config.yaml
win_length: 512
kernel_size: 5
adamw_lr_other_params: 0.0022
Rows from block 11 of a small audio embedding model, named by matrix and row number. Rows with one number belong to one channel. Each number is 128 + 24 x the weight over its row's rms, rounded and kept within 0 to 255. All counts start at 0.
Before each channel's rows are labels from the 100 clips, of 14976, where the channel reaches its highest value: "responds to" is what is common among them. Only what is clearly more common there than usual is listed. The data: synthesized solo parts of chorales (CocoChorales).
# convs0: first width-5 conv (model.blocks.11.convs.0.weight, 128x128x5, each kernel summed), inputs 0-127
# convs1: second width-5 conv (model.blocks.11.convs.1.weight, 128x128x5, transposed, each kernel summed), outputs 0-127

responds to: flute; violin; note G#5; note E5
convs0.105 [139 112 175 148 124 105 152 137 147  84 132 136 154 129 144 101  70 102 115  91 127  91 142 143 165 137  89 139 109 151 102 149 138 150 118 100  99 139 162 133 150 146 139 131 152 147 142 131 105 152 107  84 128 105 111 135 142 178 140 150 143 120 122 107  91  99 115 116 133 118 116 121 140 142 127 157  88 102  93 141  92 170 150 132 115 151 129  82  87  92 118 134 160  94 178 112 113 115 134 151 176 170 139 143 119 129 115 137  98 110 119 106 147 142 139  93 119 147  91  92 160 115 128 106 121  96 150 159]
convs1.105 [130 120 144 191 102 144 153 131 114 169 121 127 111 150 123 195 120 135  84 156 137 121 142 137 154 136 100 136 130 119 136 122 110 128 127 144 138 112 161 144 102 138 123 151 135 109 127 115 128  86 115 100 102 143 132 106  92 172 143 149 120 125 141 102 109 116 103 144 101 157 101 121  97  95 133 115 178  96  88 100 119 125 169 101 116 108 123  99 147 114  99  97  94  84  63 131 132  99 144  95 113  92 141 104 136  88 136 135 128 132  97 139 111 122 166 163 152  81 131 146  99 153 148 146  97 125 120 116]

responds to: viola; note D#4; note D4; instrument: bassoon
convs0.37 [ 78 144 135 117 126 103  94 120 118 145 118 132  78  91  91 103 117 138 137 117 124 162 137 142 156  82 135  76 140 110  99 138 104 112 103 116 116  98 131 138 165 131  99 138 115 142 149 113 184 115 127 136 139 146 139  67  97 138 180 141 116 149 143  98  91  74 126 101 109 134 128 100 110 122 137 109 103 133 159 111 154 113 134 149 105 104 169 116 111  72 136 148 110 123 124  98 106 134 116 108 117  92 105 113 128 127 115  92 129 129 148 159 111 111 116 145 119  85 137 103 136 132 104 131  81 164 157  92]
convs1.37 [127 133 149 139 154 147 153 139 140 123 118 136 137 116 142 181 125 128 115 100 168 110 143 122 131 151 133 144 161 131 116 114 135 146 134 147 139  71 127  91  92 141 182 165 155 117 101 169 129 129  98 159 118 132 155 147 148 184 103 145 106 102 142 143 136 154 178 115 121 209 128 119 142 134 106 141 114 134 106 154 126 134 140  91 128 119 101 112 165 139 108 122 133 184 171 116 111 105 137 137 104 114 142 117 107 117  91  52 126 108  96  96 131 100 140 125 107 115 129 150 122 121 127  84 132 112 129 114]

responds to: clarinet; note F4
convs0.46 [136 141 124 135 141  80 153 117  97 128 153 100 159 131 123 109  96 136 117  93 100  93 113 110 142 143 128 121 125 114 162 145 129 107 114  86 110 133 111 133 156 147 110 156 131 126  99 102 128  87 123  61 127  90  68  98 139 166  98 132 170 126 117 111 167 126 121 138 152 143 149  94 116 112 104 105 104 110  52 121 155  94  74 135 100 106 110 131  80 142  97 130 128 135 103 124 102 109 113 111 160  84 128 129 103  84 105 166 114 112 141 119 135 131 143  95 124 145 144 111 120 136 124 148 117 112 138 133]
convs1.46 [133 137 127 112 125  83 144 133 129 145 125 134 117 142 107 122 130 135 145 116 135 132 146 121  97 130 124 148  73 123 161  97 107 145 101 113 145 129 151 145 121 142 130  92  93 166 180 143 170 155 145 171 152 109 115 121 114  22 139 145 111 116 139 134 109 141  94 109 132  92 114 200 126 114 142 121 161 155 149 107 119 146 143 116 153 137 117 138 162 118  97 133 154 128 122 136 185 105 163 149 103 148 135 135 124 142 126 111 157 145 147 140 102 157 140 166 161 116 125 129 179 143 120 138 161 142 109 122]

responds to: flute; note D#5; viola
convs0.14 [ 75 148 140 104  98 101 128 156 121 144 102 135  84 123 124  85 115  82 101 121 151 142 144 135 120 101 119 124 123 134  88 136 113 153 112 105 112 125  81  67  56 112 108 115 100 118 123 100 139  87 123  86 127 142 119 117 116 116 121  98 150 147 110 126 108 124 103 126 100 114 105 118 143 115 115 113 134 106 151 108 113 117  81 142 144 168  86  76 124 110 150 121 109 115 141  93 121 145 138  97 178 124 138 126 108 118 186 153 136 105 126 104 133 120 110 173  89 125 110  94 113  97 127 120 121 139 138 147]
convs1.14 [158 139 129 128 137 121 143 151 114 135 140 152 146 142 118 163 159 153 103 138 162 132 136 152 153 144 131 147 135 137 107 143 146 126 108 141 107 104 145 176 144 147 162 159 178 140 166 136 107 155 107 148 139 135 124 140 122 104 128 144 115 167 145 132 143 129 112 118 101 230 153 134 157 168 130 142 127 135 139 153 104 116 150 117 154 119 177 161 122 134 161 114 123 139 109 138 118 120 134 110 141 175 142 121  84 133 127 130 151 178  88 113 127 160 151 109 177  87 141 204 140 138 140 110 115 135 129 112]

responds to: tuba; note F3; note G3; note C3
convs0.79 [170 144 132 121 118 118 130 143 183 135 112 164 124 142 165 207 133 129 122 193  97 135 131 103  94 129 137 146 124 116 111 100 144 113 145 141 177 139 154 112 130 166 112  93 101 117 156 132 131 146 134 115  72 123 138 101 117 112 119 119 141 126 123 111 134 119  96 124  97 160 125 157 143 146  86 148 162  96 116 138  96 176 168 123 146 122 129 148 156 139 180 124 128 120 107  77 100 113 119 127 107 158 122  76 156 146 119  81 112 151  99 125 107 123 145 113 141 130 130 106 140 109 121 125  96 134 111 135]
convs1.79 [109  94  98 150 135 142 139 110 104 101 113 164 120 133 104 110 158 110  97 112 140 164  89 144 125 113 112 115 103 169 169 128 138 136 170  99 119 155 108  72 155 129 173 101 127 153 118 126 103 123 111  98 108 126  78 143 118 129  98  93 111 133 131 107  95  94 104 120  91 111 109 151 140 126 126  93 128  90 158 159 137 129 138 132 145 141 152 138  87  82  92 118 122 130 101 119  90 148 113 131 124 139 105 195 100  93 139  93 112 143 146 132 135 127 146 132  82 110 100 145 162 128 129 145 134  89 145 107]

responds to: clarinet; note F#4; note E4; note G4
convs0.32 [106 131  75 114 120 117 157 133 109  96 114 125 150 120 139  97 121 110 123 112 127 107 170 102 180 128 111 139 110 117 136 169 114 132 124 149 136 159  83 103 151 161 166 134  93 114 123 128 134 147 146  80 116 116 121 106 116 170  76 129 154 184 113  73 113 104 130 132  79 119 131 153 135 136 113  94 109 114 156  81 134 136 100 132 100 172 105 114 131  91 153 151  80 123 160  85 107 105 121 126 135 126 117  85 136 140  85 142 122 127 137 131 112 121  93 152 121 141 102 157 143 133 155 138 106 125 116 102]
convs1.32 [107 115 132 152 126 115 117 142 166 172 163  87 125 127 151 130  88 126 148 136 139 130 104 131 151 151 107 132 154 118 140  90  99 109 143 127 117 140 153 127  90 108 136 114 205  88 147 125 112  96  75 144 132 146 147 106 152 137 160 116 157 104 195 121 118 151 130 127 122  93 125 125 107 118 108 115 129 116 152 127 149 124 166 100 163 117 127 143 143  85 120 137 125  97 117  94 139  99 155 135  95 153 141 116 120  99 130 133  98 160 121 113 171 132 129 126 145 111 151 151 149 133 193 174 159 153 164 147]

responds to: clarinet; note G4; note F#4; note G#4
convs0.40 [135 149 123 151 132 137 138  92 101 147 111 147 145 100 105 138 153  88 122 125 123 199 108 119 124 138 140 157 134  95 112 132 124  75 109 114  98 149  80 115 152 110  86 117 133 112  90 112  87 141  86 106 112 122 125 121 142 105 138 101 144 130 129 123 147 115 141 135  98  46 115 107 105 122  95 129  82  97  90 135 154 126 109 137 122 140  98 139 114 115 130 121 108 123 117 143 110 111 121  96 145 139 107 100 150 151 171 145 126 138 151 118 145 156 156  86 181 136 172 159 123 125 128  80 116 160 114 138]
convs1.40 [126 147 131 134 104 130 111 123 127 118 125 170 147 139 148 168 134 124 136  91  86 138 128  99 144 127 117 147 163 142 117 120 175 107  74  98 173 138 123 119 119 122 158 105 139 173 142 146 112 147 115 167 168 102 149 124  83 113 123 155 143 109  99 160 146 108  90 104 137 187 109 119 150 102  81 139 154 149 172 107 164 128 116 140 152 116 101 126 109 104 112 133 161 161 151 143 126 146 126 153 109 108 125 108 146  84 121 137 170 138 162 140 111 134 142 161 132 114 145 168  99  88 102 166 128 162 121 131]

responds to: trombone; note F#4; note E4
convs0.15 [169 144 141 110 135 132 149 107 129 149 138 144 166 136  99 117  99 159 125  82 133 135 138 121 147 145 143 178 111 120 173 140 134  93 161 122 120 168 171 155 112 108 154 136 106 117  77 142 139 122 128 111 102 136 133 123 175 114 128 147  94 138 176 127 139 122  95 139  98 154 139  87  54 126 130 105 155  87 107 149 121 100  94 145  82 120 122  97 114 124 106 142 128  90  94 117 130 129 125 167  99 123 100 172 160 108 166 108 106  99 129 115 106 127 139 129 122  82 151 130 114 133  97 115 130 132 116 115]
convs1.15 [100 118 154 140 128  96 166 159 115 115 154 113 110 127 189  97 175 144 141  75 127 124 160 105  98 125 144 119 138 116 115 133 116 114 114 126 186 134  93 149 166 179 152 128 124 125  93  93  98 137 141 103 130 101 144  72  97  90 108 108 108 121  85 122 121 134 141 127 140 150 128 142 119 128 158 141 106 123 146  90 132 138 132  99 145 173 138 169 135 118 110 131 113 156 180 126  84 107 150  88 101 139 158 121 114 135 127 101 142 110 131 136 104 128 106 132 174 158 118 114 131 140 109 104 158 101 143 153]

responds to: oboe; trumpet; note C#5; note G#4
convs0.90 [142 113 152 103 128 160 156 125 122 131 176 100 120 151  87 105 104 116 114  70 154 114 138 105 116 132 147 155 159 130 120 135 119 127  88 105 113 124 101 128  84 109 127 141 128  96 137  62 176 104 145 133 152 136 114 134 129 153 182 146 163 106 109 161  95 100 110 141  77 146 121 124 118 136 132 119 160 147 120  87 119  94 135 149  94  93 132 100 118 104 150  83 143  91 122  64  99 120 122 147 123 110 102 142 112  79 137 112 115 134 125 151 130 128 105 134 133 106 125 129 131 132  96 126  81 145 134 108]
convs1.90 [ 69 124 139  96 139 116 105 133 119  99 111 169 143 147 135 127 138  89 142  94 134  95 109 132 104 158 159 111 153 104 124 104 161 157 113 153 119 112 115 111 122 102 150 115 144 122  86 134  68 172 107 112 149 151 148 118 129 135 133  85 123 156 173 113 125 159 176 164 143 146 121 147 150 137 124  98  84 120 124 124 113 141 134 158 140 127 150 175 137 169 135 132 112 138 173 135 120  90 142 141  97 111 150 115 118 167 117  96 120 142 111 121 151 113 166 127 179 171 127 172 155 145 155 135 133 137 132 158]

responds to: violin; note F#5; note G#5
convs0.117 [128 165 115 137 121 121 132 122 160 114 161 113 117 159 117 113 100 172 158 110  92 120 117 161 124  77 159 118  97 154 180 112  94 132 138 132 171 127 143  87  95 156 133 100 137 159 116 141 142 105  89 129 116 120  88 153 132 139 103 158 119 108 150  98 105 155  77 122 166 159 135 117 154 120 144 133 173 169  98 151 101 160 127 118 171 148 114 179 130 152 103 135 125  97 114 130 129  99 132 151 124 123 116 126 129 128 125 108 116 123 136 134 124 142 170  62 123 150 100 128 154 114 157 135 124  98 167 125]
convs1.117 [152  82 112 130 117 147 135 121 143 104  95 111 152 130 146 154  90 158 110 134 108 141  91 115 108 132  94 125 103 129 144  42 180 144  93 122 146 107  89 108  83 151 107 120 149 111 145  84 152  94 158 144 128 133 134 119  90  80 142 144 125 125 124 126 134 145 104 122 121 116 148 156 117 101 180 126 143 167 147 141  73 131 128 122 115 106 124 163 111 154 117 141 135 139 122 102 133 117 130 123 122 176 153 133  85 168 154 127 121 124 155 148 140 132 131 117 114 128 120 128  84 178 123 127 104  96  94 132]

responds to: oboe; note C5; note C#5
convs0.62 [115 126 111  93 175 144 105 106  83 111 136  86 128 161 158  93 157 125 132 117 158  97 107 106  94 139  98 131  88 123 121 148 119 131 147  87 138 155 130 144 119  93 149 109 107 110 116 106 139 127 157  99 107 104 140 146 114 137 127 132 130 140  70 114 117  92 122 141 112 107 145 131  89  98 136 113 135 141 147  79 160 123 140 125  87 116 103 129 115 133 148 101 132  72 132 130 146  99 164 150 105 117 123 154 115 104  93 103  98  77 121 131 135 122 132 118 129 134  99 131 126 126  87 166 153 110 205  92]
convs1.62 [ 94 157 131 145 173 158 134 121 130 133 118 152 111  71 166 139 151 134 132 147  75 108 130 131 129 104 138 123 147 111 151 114 113 137 111 117 152  84 123 162 131 149 157 140 138 127 107 104 124 132 145 140 116 139 130 123 149 126  93 120 126  95 163 130 132 162 118 133 146 121 103 100 153 126 131 169 149 175 102 119 107 120 155 147 124 169 134 217 132 128 164 145  89 156 124 108 155 116 167 160 141 148 133 117 115 138 142 174 120  86 137 121 127 130 147 107 196 151 104 122 132 136 142  84 108  97  91 140]

responds to: clarinet; note F4; note G4; note F#4
convs0.127 [121 117 142  67  82 123 101 137 134 136 128 155 160 143 117  90 120 105 112 112 162  96 127  96 115 112 135 129 108 154 103 147  91 144  87 108  71 120 138 114 127  87 155 143 104 103 113  99 135 128 107 128 147  90 144 114 131 135 147 112 111 159  94 106 151 140 137 138  99 147 140  96  99 145 153  83 155 109  99 104 155 151 146 150 130 153 129 110 133 104 153  79 160 100 129  94 123 122 140 140 190 124 101  95  96 132 132 120 148  99 161 129 112 119 100 100 115  65 140 100 135 119 153 141 100 119 108 123]
convs1.127 [130 151 108 165 156 136 120 133 129 108 164 128 121 150 121 116 148  95 150 135 142 121 123 161 181 141 118 118 121 114 141 139 108 122 161 135 156  91 141 165 128 130 127  90 137  99 109 173 169 152  91 111 159 147 103 123 138 158 139 146 162 121 144 159 110 115 153 134 140 115 147 138 106 180 117 172  95 129  82 126 145 116 128 113 107 115 175 126 110 100 136 153 130 140 139  94 137 138 147 110  95 178 120  71 157 146 153 153 132 111  96 102 115 109 135 144 183 149 177 140 109 142 160 135 138  79 158 137]

responds to: trumpet; note G#5; note F#5; note G5
convs0.70 [ 80 126 111 116 133 133 145 125 113 101 139 108 153  98  60 114 160 108 138 152  91 131 140  92 153 121 159 123 173 153 103 120 106 102  84 109  97 100 117 128 196 128  96  80 112 144 125  98 137 124 138 134 158 163 130 107 129 123 179 126 142 160  89 134 112 110 138 123 142 123 111 136 156 114 117 116 141 126 118  91 132 153 113 131 137 109 149 108  91  99 139 151 158 103 151  99  95  86 140 108 167 131 136 126 107 124 132 107  64 139  93  93 124 153 131 135 153 147 123  97 125 165 108 137 117 144 108 140]
convs1.70 [ 90 127 123 142 153 148 107 149 152 148 139 136 139 141 121 167 106 126 134 116 127 122 114 164 158 125  80 156 126 109 144 120 154  84 118 122 121 172 124 163  59 120 160 146 147 102 128 144 140 131  87 151 161  97 141 136 168 154 148 116 131 135 177  89 138 132 121 137 124 148 170 129 122 166 119 149 129 104 135 173 109 140 100 188 120 113 132  94 116  87 136 140 112 142 133 144 131  98 144 160 107 102 176 119 144 134 112 134 139  95 101 138 154  73 158 150  97 104 104 164 114 113 149 147 137 139 157 144]

responds to: saxophone; note G#4; note A#4
convs0.49 [145 152 148 123 145 105 110 167 150  97 129 149 113 123 154 110  82 104 131 128 121 162  95 104 146 102 109 123 143 103 140 130 138 133 119 108 117 135 150 108  84 113 152 118 109 105  80 158 196  64 103  96 141 127 107 121 132 144  79 148 110 134  71 133 134 131 110 122  46 162 138 132 106 117 139 133 110 136 110 120 127 132 146 112 116 172 135 143 149 145  82  83 124 130  82 139 111 157 141 134 112 113 146 111 100 123 137  91 114 118 114 121  91 129 133 133 102 109 135 138 150 135 140 114 135  94  89  97]
convs1.49 [115 154 136  86  96 167 149 191 122 105 116 137 129 170 156 105 148 110 117 137 172 138 145  96 116 159 147 104 124 100 138 111 109 146  87 141 150 105 139 113 118 123 137 128 145 113 119 141 137 135 156 131 143 112 139 116 112 144 164 139 120 100 152  97 131 145 118 103 123 151 104 148 118 105 161 126 163 178 105 167 111 133 162 109  79 176 131 114 158 108 100 131  85 111 117 130 159  94  93 118  76 147 108 101 126 128 144 121 166 106 177 145  96 163 126 120 110 150 143 133 119 162 103 163 156 111 144 137]

responds to: tuba; note F3; note C3; note G3
convs0.39 [142 128 104 141 141 150 110 122 107 134 131 150 112 147 189 209  91 136 130 146 148 126 133 155 133 118 134 130 135 108 129 164 112 114  95 100 142 133 115 103  85  89 115 169 162 122 143 123 129 118 119 115 109 145 137 166 125 133 164  92 144 102 128 111 169 137 121 150 111 108  86 121 104 132 151 133 105 130  93 130 116 178 125 133 123  86 133 123 155 127 206 136 146 135 116 113 133 144 109  97 104 182  75 100 149 126 123 117 108 148 148 144 175 104 110 125 147 106 132 123 119  95 112 117  79 116 131 139]
convs1.39 [143 148 143 130 118 139 179 138  93 115 107 162 100 108 114 119 168  96  54 115 127 101  86 120 117 157 135 158 117 119 123 106 165  71 133  99 118 129  92  89 128 131 144  84 140 173 105 156 159 136 109 146  95  89 145 152 121 135  94  76 105 129 105 162 110 150 149 119 123 124 104 119 127  99 128 116 113 117 176 111 124 104 127 124 138 143 154 111 125 100 100 104 133 154 124 114 100 135 106 171 141  81 108 131 131  95 120 125  99 120  74 160 100 119 140 145 152 127 102 131 139 149 110 146 114 113 127 124]

responds to: violin; note F#5; note G#5
convs0.86 [107 147 124 126 143 130 144 134 135 155 131 103 137 111 131 120 151 162 146 104 152 122 135 136 129 134 160 135 123 123 124 144 120 120 147 153  91 146 200 112 131 154 146  64 105 113 151 107 124  93 111 156 118 137 133 109 101 143 105 120 154 131 139 128 114 131 159 159 100  97  91 126 130  73 161 120 153 140  89 192 143 158  84 152 159 157 144 135 147  99 147  78 149 104 108 142 126  84 116 126 141 112 153 162 162 164 139 143 112 136 140 115  95 144 149 126 156 168 148 135  80 100 134 158 139 153 160 129]
convs1.86 [148 103 161 130 112 127 123 138 117 127 101  86  97 157 138 165  98 130 133 123 156  83 129 176 130 154 106  90 126 144 182 145 116 123 108 103 134 117 107 146 113 155 125 133 127 110 158 136 128 123 120  97 112  70 155 103 121 105 147 165 138 128 138 116 106 159 123 110  94 118 123 125 135 116 139 154  96 121 101  92  73 120  93 118 104 142 106 129 135 167 132 103 142 120 117  89 135  93  97  71 129 114 143 123 158 136 116 152  82 102 137 129 143 118 131 135 118  65 162 118  99 159 104  86  83 125 116 152]

responds to: trumpet; note E5; note F#5; note G#5
convs0.44 [126  89 115 117 128  96 127 109  91 140 127 133 134 144 118  88  89 125 127 123 104  90  91  93 150 133 121 119 124 130 134 109  90 125 136 111 129 129 127 120 148 117 157 110  86 121  93 129 108  91 146 113 133 149 140  76 104 127  57 148 161 150 111 101  81  75 102 100 104 127 160 119 148 138  95  99  88  91 107 125 153 135 136 108 112 116  84 117 128 161 112 147  73 121 158 109 104 149 107 140 101 107 150 130  73 122 144 143 115 145 171 126 140 128 109 122  97 122 107  88 154 141 149 111 122 116  98 134]
convs1.44 [145 149 121 139 131  98 121 149 157 122 156 110 110 126 107 136 124 148 119 148 158 155 135 174 167 127 172 151 139 148 130 115 121 109 152 141 140 142 140 119 104 152 121 135 140  78 130 144 152 172  54 133 172 107  96 111 168 131 133 102 118 103 118 130  86 131 136 159 146 117 121 173 113 140 129 116 179 141 135 119 109 157 150 152 159 144 117 162 147  68 131 149 146 157 144  98 178  77 147  99 109 134 139 123  96 145 107 133 138 127 126 121 111 107 151 153 140 147 123 155  88 133 149 137 186 105 115 136]

responds to: bassoon; note D#4; note C#4; note B3
convs0.103 [155 143 127 157 116 152 117  91 142 133 119 139 136 111  95 125 149 134 116 130  91 172 100 115  83 114 101 139 132  83 142 137 131 111 137 116  89 134 100 129  83  79 159 132 139 163 103  98  54 139 165 126 124 112 103  96 143 147 110 128 161 114 126 141 125 113 141 123 132  89 131 120  94 128  88 125  80 141 107 111 102 105 189 136  57 147 118  99 123 157 115 132 108 123  95  86 118 137 107 111 134  98 139 119 106 105 149 130 110 124 157 128 116 129 119  94 101 103 118 155 139 119 105 117 168 118 108 108]
convs1.103 [145 136 145 113 127 121  82 170 130 129 159 150 112 135 126 123 113 132 148 123 151 150 117 118 144 115 162 151 107 126 143  75 167 130 156 146 157 108 112 142 157 137 151 134 147 103 161 136 132 140 143 120 165 157 129 107 117  79 140  79  78 119 141 199 181 164 123 128 133 135 106 131 137 131 107  70 127 150 188 125 123 129 131 122 162 132 118 138 159 152 136  90 161 147 165 176 169 115 135 152 158 139 112 120 104 161 135 155 148 131 161 135 140 130 139 151 166 155 150 117 119 159 128 138 127 102 104 129]

responds to: viola; tuba
convs0.31 [133 130 141 115 134 119 112 141 133 118 125 146 115 137 129 131 109 160 107 117 172 138 121  96 116 125 126 127 154 161 136 181 103 137 109 108 128 103 165 141 129  91 144 145  97 102 172 154 106 144  98  91 108 125 131  95 136 133 139  63 156 126 118 160 150 122 113 163 119 162 144 153 121 138 132  98 176 116 125 151 191 153  83 155 110  58 140 116  85 130 130  99 166 135 142  74 111  95 118 149 175 120 122 124  95 107 121 116 123 126 161 106 106 152 106 110 118 139 141 111 130 139 165 123 109 103 143 150]
convs1.31 [ 69 159 156 130 145 160  97 108 136 155 144 170 136 109 130  84 131 126 153 110  84  92 117 102 124 138 173 100 126 116  92 131 117 143 122 154 121 106 157 134 112 127 128 110 106 117 106 113 162 135 132 103 115 130 111 143 180 128 122 135 139 139  78 139 181 155 106  85 127 145 144  86 138 143 116 130 128 137 133  90 120 110 173 147  94 131 146 155 114 136 170 111 121 134 114 117 126 102 155 170 155 198 145 128 127 153 154 132 101 121 107 168 127 174 135 128 159 112 143 142 114 121 133 123 151  96 127  84]

responds to: clarinet; note G4; note F4
convs0.48 [112 101 136 125 105 121 113 153 132 106 159  96 110 100 111 124 135 124  99 143 116  90 108 136 138 120 117  92  91 134 140 105 105 109 105 109 107  97  92 122  94  81 158 159  75 136 107 103 104 115  96 142 134  95 138 133  92 142 158 141 117 170 129 118 107 114 130 121 130 138 126  89 124 125 125  95 192  89 140  90 167 137 114 170 135 113 120 112 113 119  79 150 122 116  92 117 134  76 136 145  85 159 163 113  90  97 156 113 146 103 143 132  92 108  89 144 164 121 142 132 114 126 158 125 141 113 151 108]
convs1.48 [110 128 125 144 146 133 140 167 114  96 119 142 185 118 128 144 119 116 131 151  97 107 110 116 157 141 110 111 119 142 152  98 189 154 150 144 130 127 123  95 108 150 126 123 174 114 165 168 199 146 167 128 140 125 130  99 132 129 111 120 133  83 112  84 117 142 110 135 112 151 120 145 112 105 106 110 152 105 114 143  78 130 164  72 107 126 167 139 157 119 120 105  90 134 134 115 156  90 160 134 140 149 127 146 154  87  99  87 156 110 118 116  99 141 163 124 137 131 149 138 113 110 173  91 122 135 108 145]

responds to: tuba
convs0.77 [139 135 159 130 145 168 130 124 139 131 118 144 121 145 133 233 122 141 139 144  97 125 138 151 160 143 146 158 148 100 162 142 119 117 151 124 175 123 160 103  88 126 122  89  97 138 157  93  74 121 139 105 124 118 120 154 136 109 154 106 129 103 111  98 142 155 142 115 150 169 116 110 104 118 125 147 132 122 113 152 126 159 129 125 138 141 129 167 134 109 185 116 126 114  81 121 115  79 146 120 126 138  93 106 144 162 118 107  81 107 108 169 130 131 132 130 139 104 118 148 132 116 144 126 112 127 154  66]
convs1.77 [134 114  92 105 127 143 149  88 107 108 123 133 105 111 113 106 167  96  85 158 132 111 102 147 117 109 123 136 130 149 138  87 146 135 161 161 106 129  94 104 146  96 168 108 139 140 149 139 109 102 127 115  88  97 100 119  82 128 111 145 123 128 145 110  89  84 118  65 139  74 109 152  95 142 160 116 111 108 126 125 120 137 123 148 155 115 160 106 139 128 102 119 168 132 102  84 130 166 134 166 113 109 118 153 106 101 179 100 143  78 122 147 103 117 112 111  99  91 131 133 139 122 105 133 101 154 136 121]

responds to: oboe; note G#4; note C5; note A#4
convs0.53 [ 86 131 105 114 149 125 150 118 133 105 135  89 127 106  87 119 172 127 110 102 150 136 136 125 158 120 133 105 128 124 117 184  73 144 128 149 125 129 110 132 129  92 162 145 167 129 121  54 151 127 139 149  88 100 149  74 109 135 156 112 107 132 116 121 129  97 153 154 125 105 141 176 134 149 111 103 169 141 145 144 125 136 170  94 123 119 136 119 159 107 164 121  84 115 100 132 125 127 142 118 129 119 145  89 155  85 105 115 167 146  95 140  72 136 137 132 134 139  98 135 127 114 127 109 109 105  85 103]
convs1.53 [ 83 170 120 119 133 164  98 127 109 117 129 129 172 116 146 136 101 127 161 130 140  96 110 140 132 106 127 136 156 124 140  85 135 101 102 141 102 121 133 129  83 155 137  67 156  63 132 151 113 122 144 182 172 109 120 116 144 141 157  89 181 139 148 115 158 144 111 141 118 143  93  79  98 128 141 135 115 127 123 129 155 129 130 129 149 119 128 159 116 143 117 134 154 106 150 124 160 119 101 141 123 115  92 138 138  77 140 140  87 157  95 114 178  78 131 126 113 123 150 146 136 143 175 138 138 152 131 131]

responds to: flute; note C5; note D5; note C#5
convs0.51 [154 109 111 106 113  58 105 128 138 149 145 123 185 142 170 124 118 142 121 149 134 109 103 135 157 127 135 137 162 137 127 112 138 147 132 130 106 143  90 119 139 191 130 117 164 132  99 101  91 141 106 150 118 108 113 148 126 146  56 113 147 151 145 136 160 107 102 121 144 118  98 118  98  90 124 149 131 149  45 133 159 143 112 124  98 119  94 130 102 123 131 126 120 116  96 119 107 105 107 153 131 123 176 133  96 117 130 171 107 122 103 121 158 144 179 107 127 120 155 124 116 105 140 124 103 139 125 160]
convs1.51 [106 115  64 137 155 100 104 140 112 101 125 118 131 146 169 123 100 107 141 148  97 127 113 130 121 125 100 113  97 125 148 152  94 112 145 117 125  89 143 163 106 137 108 104 112 127 149 129 154 105 154 120 118 108 154 127 130  76 102 127 135 100 137 124 164 116  91 169 154 110  83 166  74 110 115 157 111 131 131 140 153 133 131 158 137 195 114 164 113  79 121 129 134 141  67 147 181 126 134 129 122 121 109 108 161 153 124 165 136 140 123 125 151 106 119 159 136 115 123 115 153 159 112 149 129 124 177 113]

responds to: trumpet; note E5; note G5; note F5
convs0.5 [ 96 140 138 111 122  83 116 157  98 167 129 118  95 156 128 168 126 108 116 107 193 106 150 111  93 115 111 146 148 120 123 154 133 142 107 106 188 107 104 126 124 140 126 123 102 124 114 128 101 119 159 102 121  95 106 118  84 100 142 132 118 130 104 115 111 131 130 140 119 126 111 136 137 134 139 101 173 152  98 135 173  92 117 141 133  68 111  96  69 117 146 108 120 148  96  74  89 123 159 131 130 116 120 108 134 107 103 112 114 119 160 127 145 145 119  93 103 179 120 135 148 123 107 167 103 168 112 119]
convs1.5 [147 147 159  90 113 154  99 106 182 113 168 145 115 110 105 103 117 107 123 143  89  84 117 201 118 150 154 142 158  96 131 135 132 125 149 145 149 189 145 133 135 134 138  90 119 110 111 160 153 171  93 118 187 145 118 124 160 144 117 120 114 149 134 105  98 110 127 148 145 109 115 133 126 163 146 123 105 125 146 159 115 130 131 136 139 123 129 126  94 112 125 135 107 128 103 107 123  96 125 151 132 125 107 155 114 137 116 118 128 163 112 160 109 109 107 126 146  85 136 196  90 175 137  99 168 119 120 141]

responds to: violin; note G#5; note F#5
convs0.45 [138 123 172 106 128 121 155 141 104 148 139 167 123 122  99 102 136 115 148 147 121 129 103 132 175 149 140 166 137  91 118  72 111 105 144 120 144 139 143 124 113 179 115 119  93  98 138 174 110  89 107 154 130 124 128 118 109 130  96 175 147 110 138  99 148 107 127 113  94 130 136 133 109 130 120 173 121 104 103 162 104 126  91 109 139 213 103 170 100 138 124 101 125 108 117 155 149 140 140 113 137 103  93  97 137 145 144 107 152 133  83  98 127  98 145 103 144 143 142 115 123  83 116 140 118 172 112 137]
convs1.45 [129 105 141 120 124 120 143 128  98 100 124 121 164 116 109 126 119 131  86  82 141 142 110  75 160 121 126 101 118 109  96 125  76 132 131 120 110 125 112 134 145 136  91 120 110 140 154 113 110 114 128 101  85 133 129 130 158 149 139 158 154 117 125 104 190 115 116 132 102 116 141 102 106 115  83 136 119 147 133  95 157 114 150 107 117 129 127 122 136 128 135  92 135 137 131 137 115 130 146 185  93 157 114 168 133 116 155 142  78 151  94 128  64 164 143 104 145 104 134  80  83 195 144  89 132 115 113 118]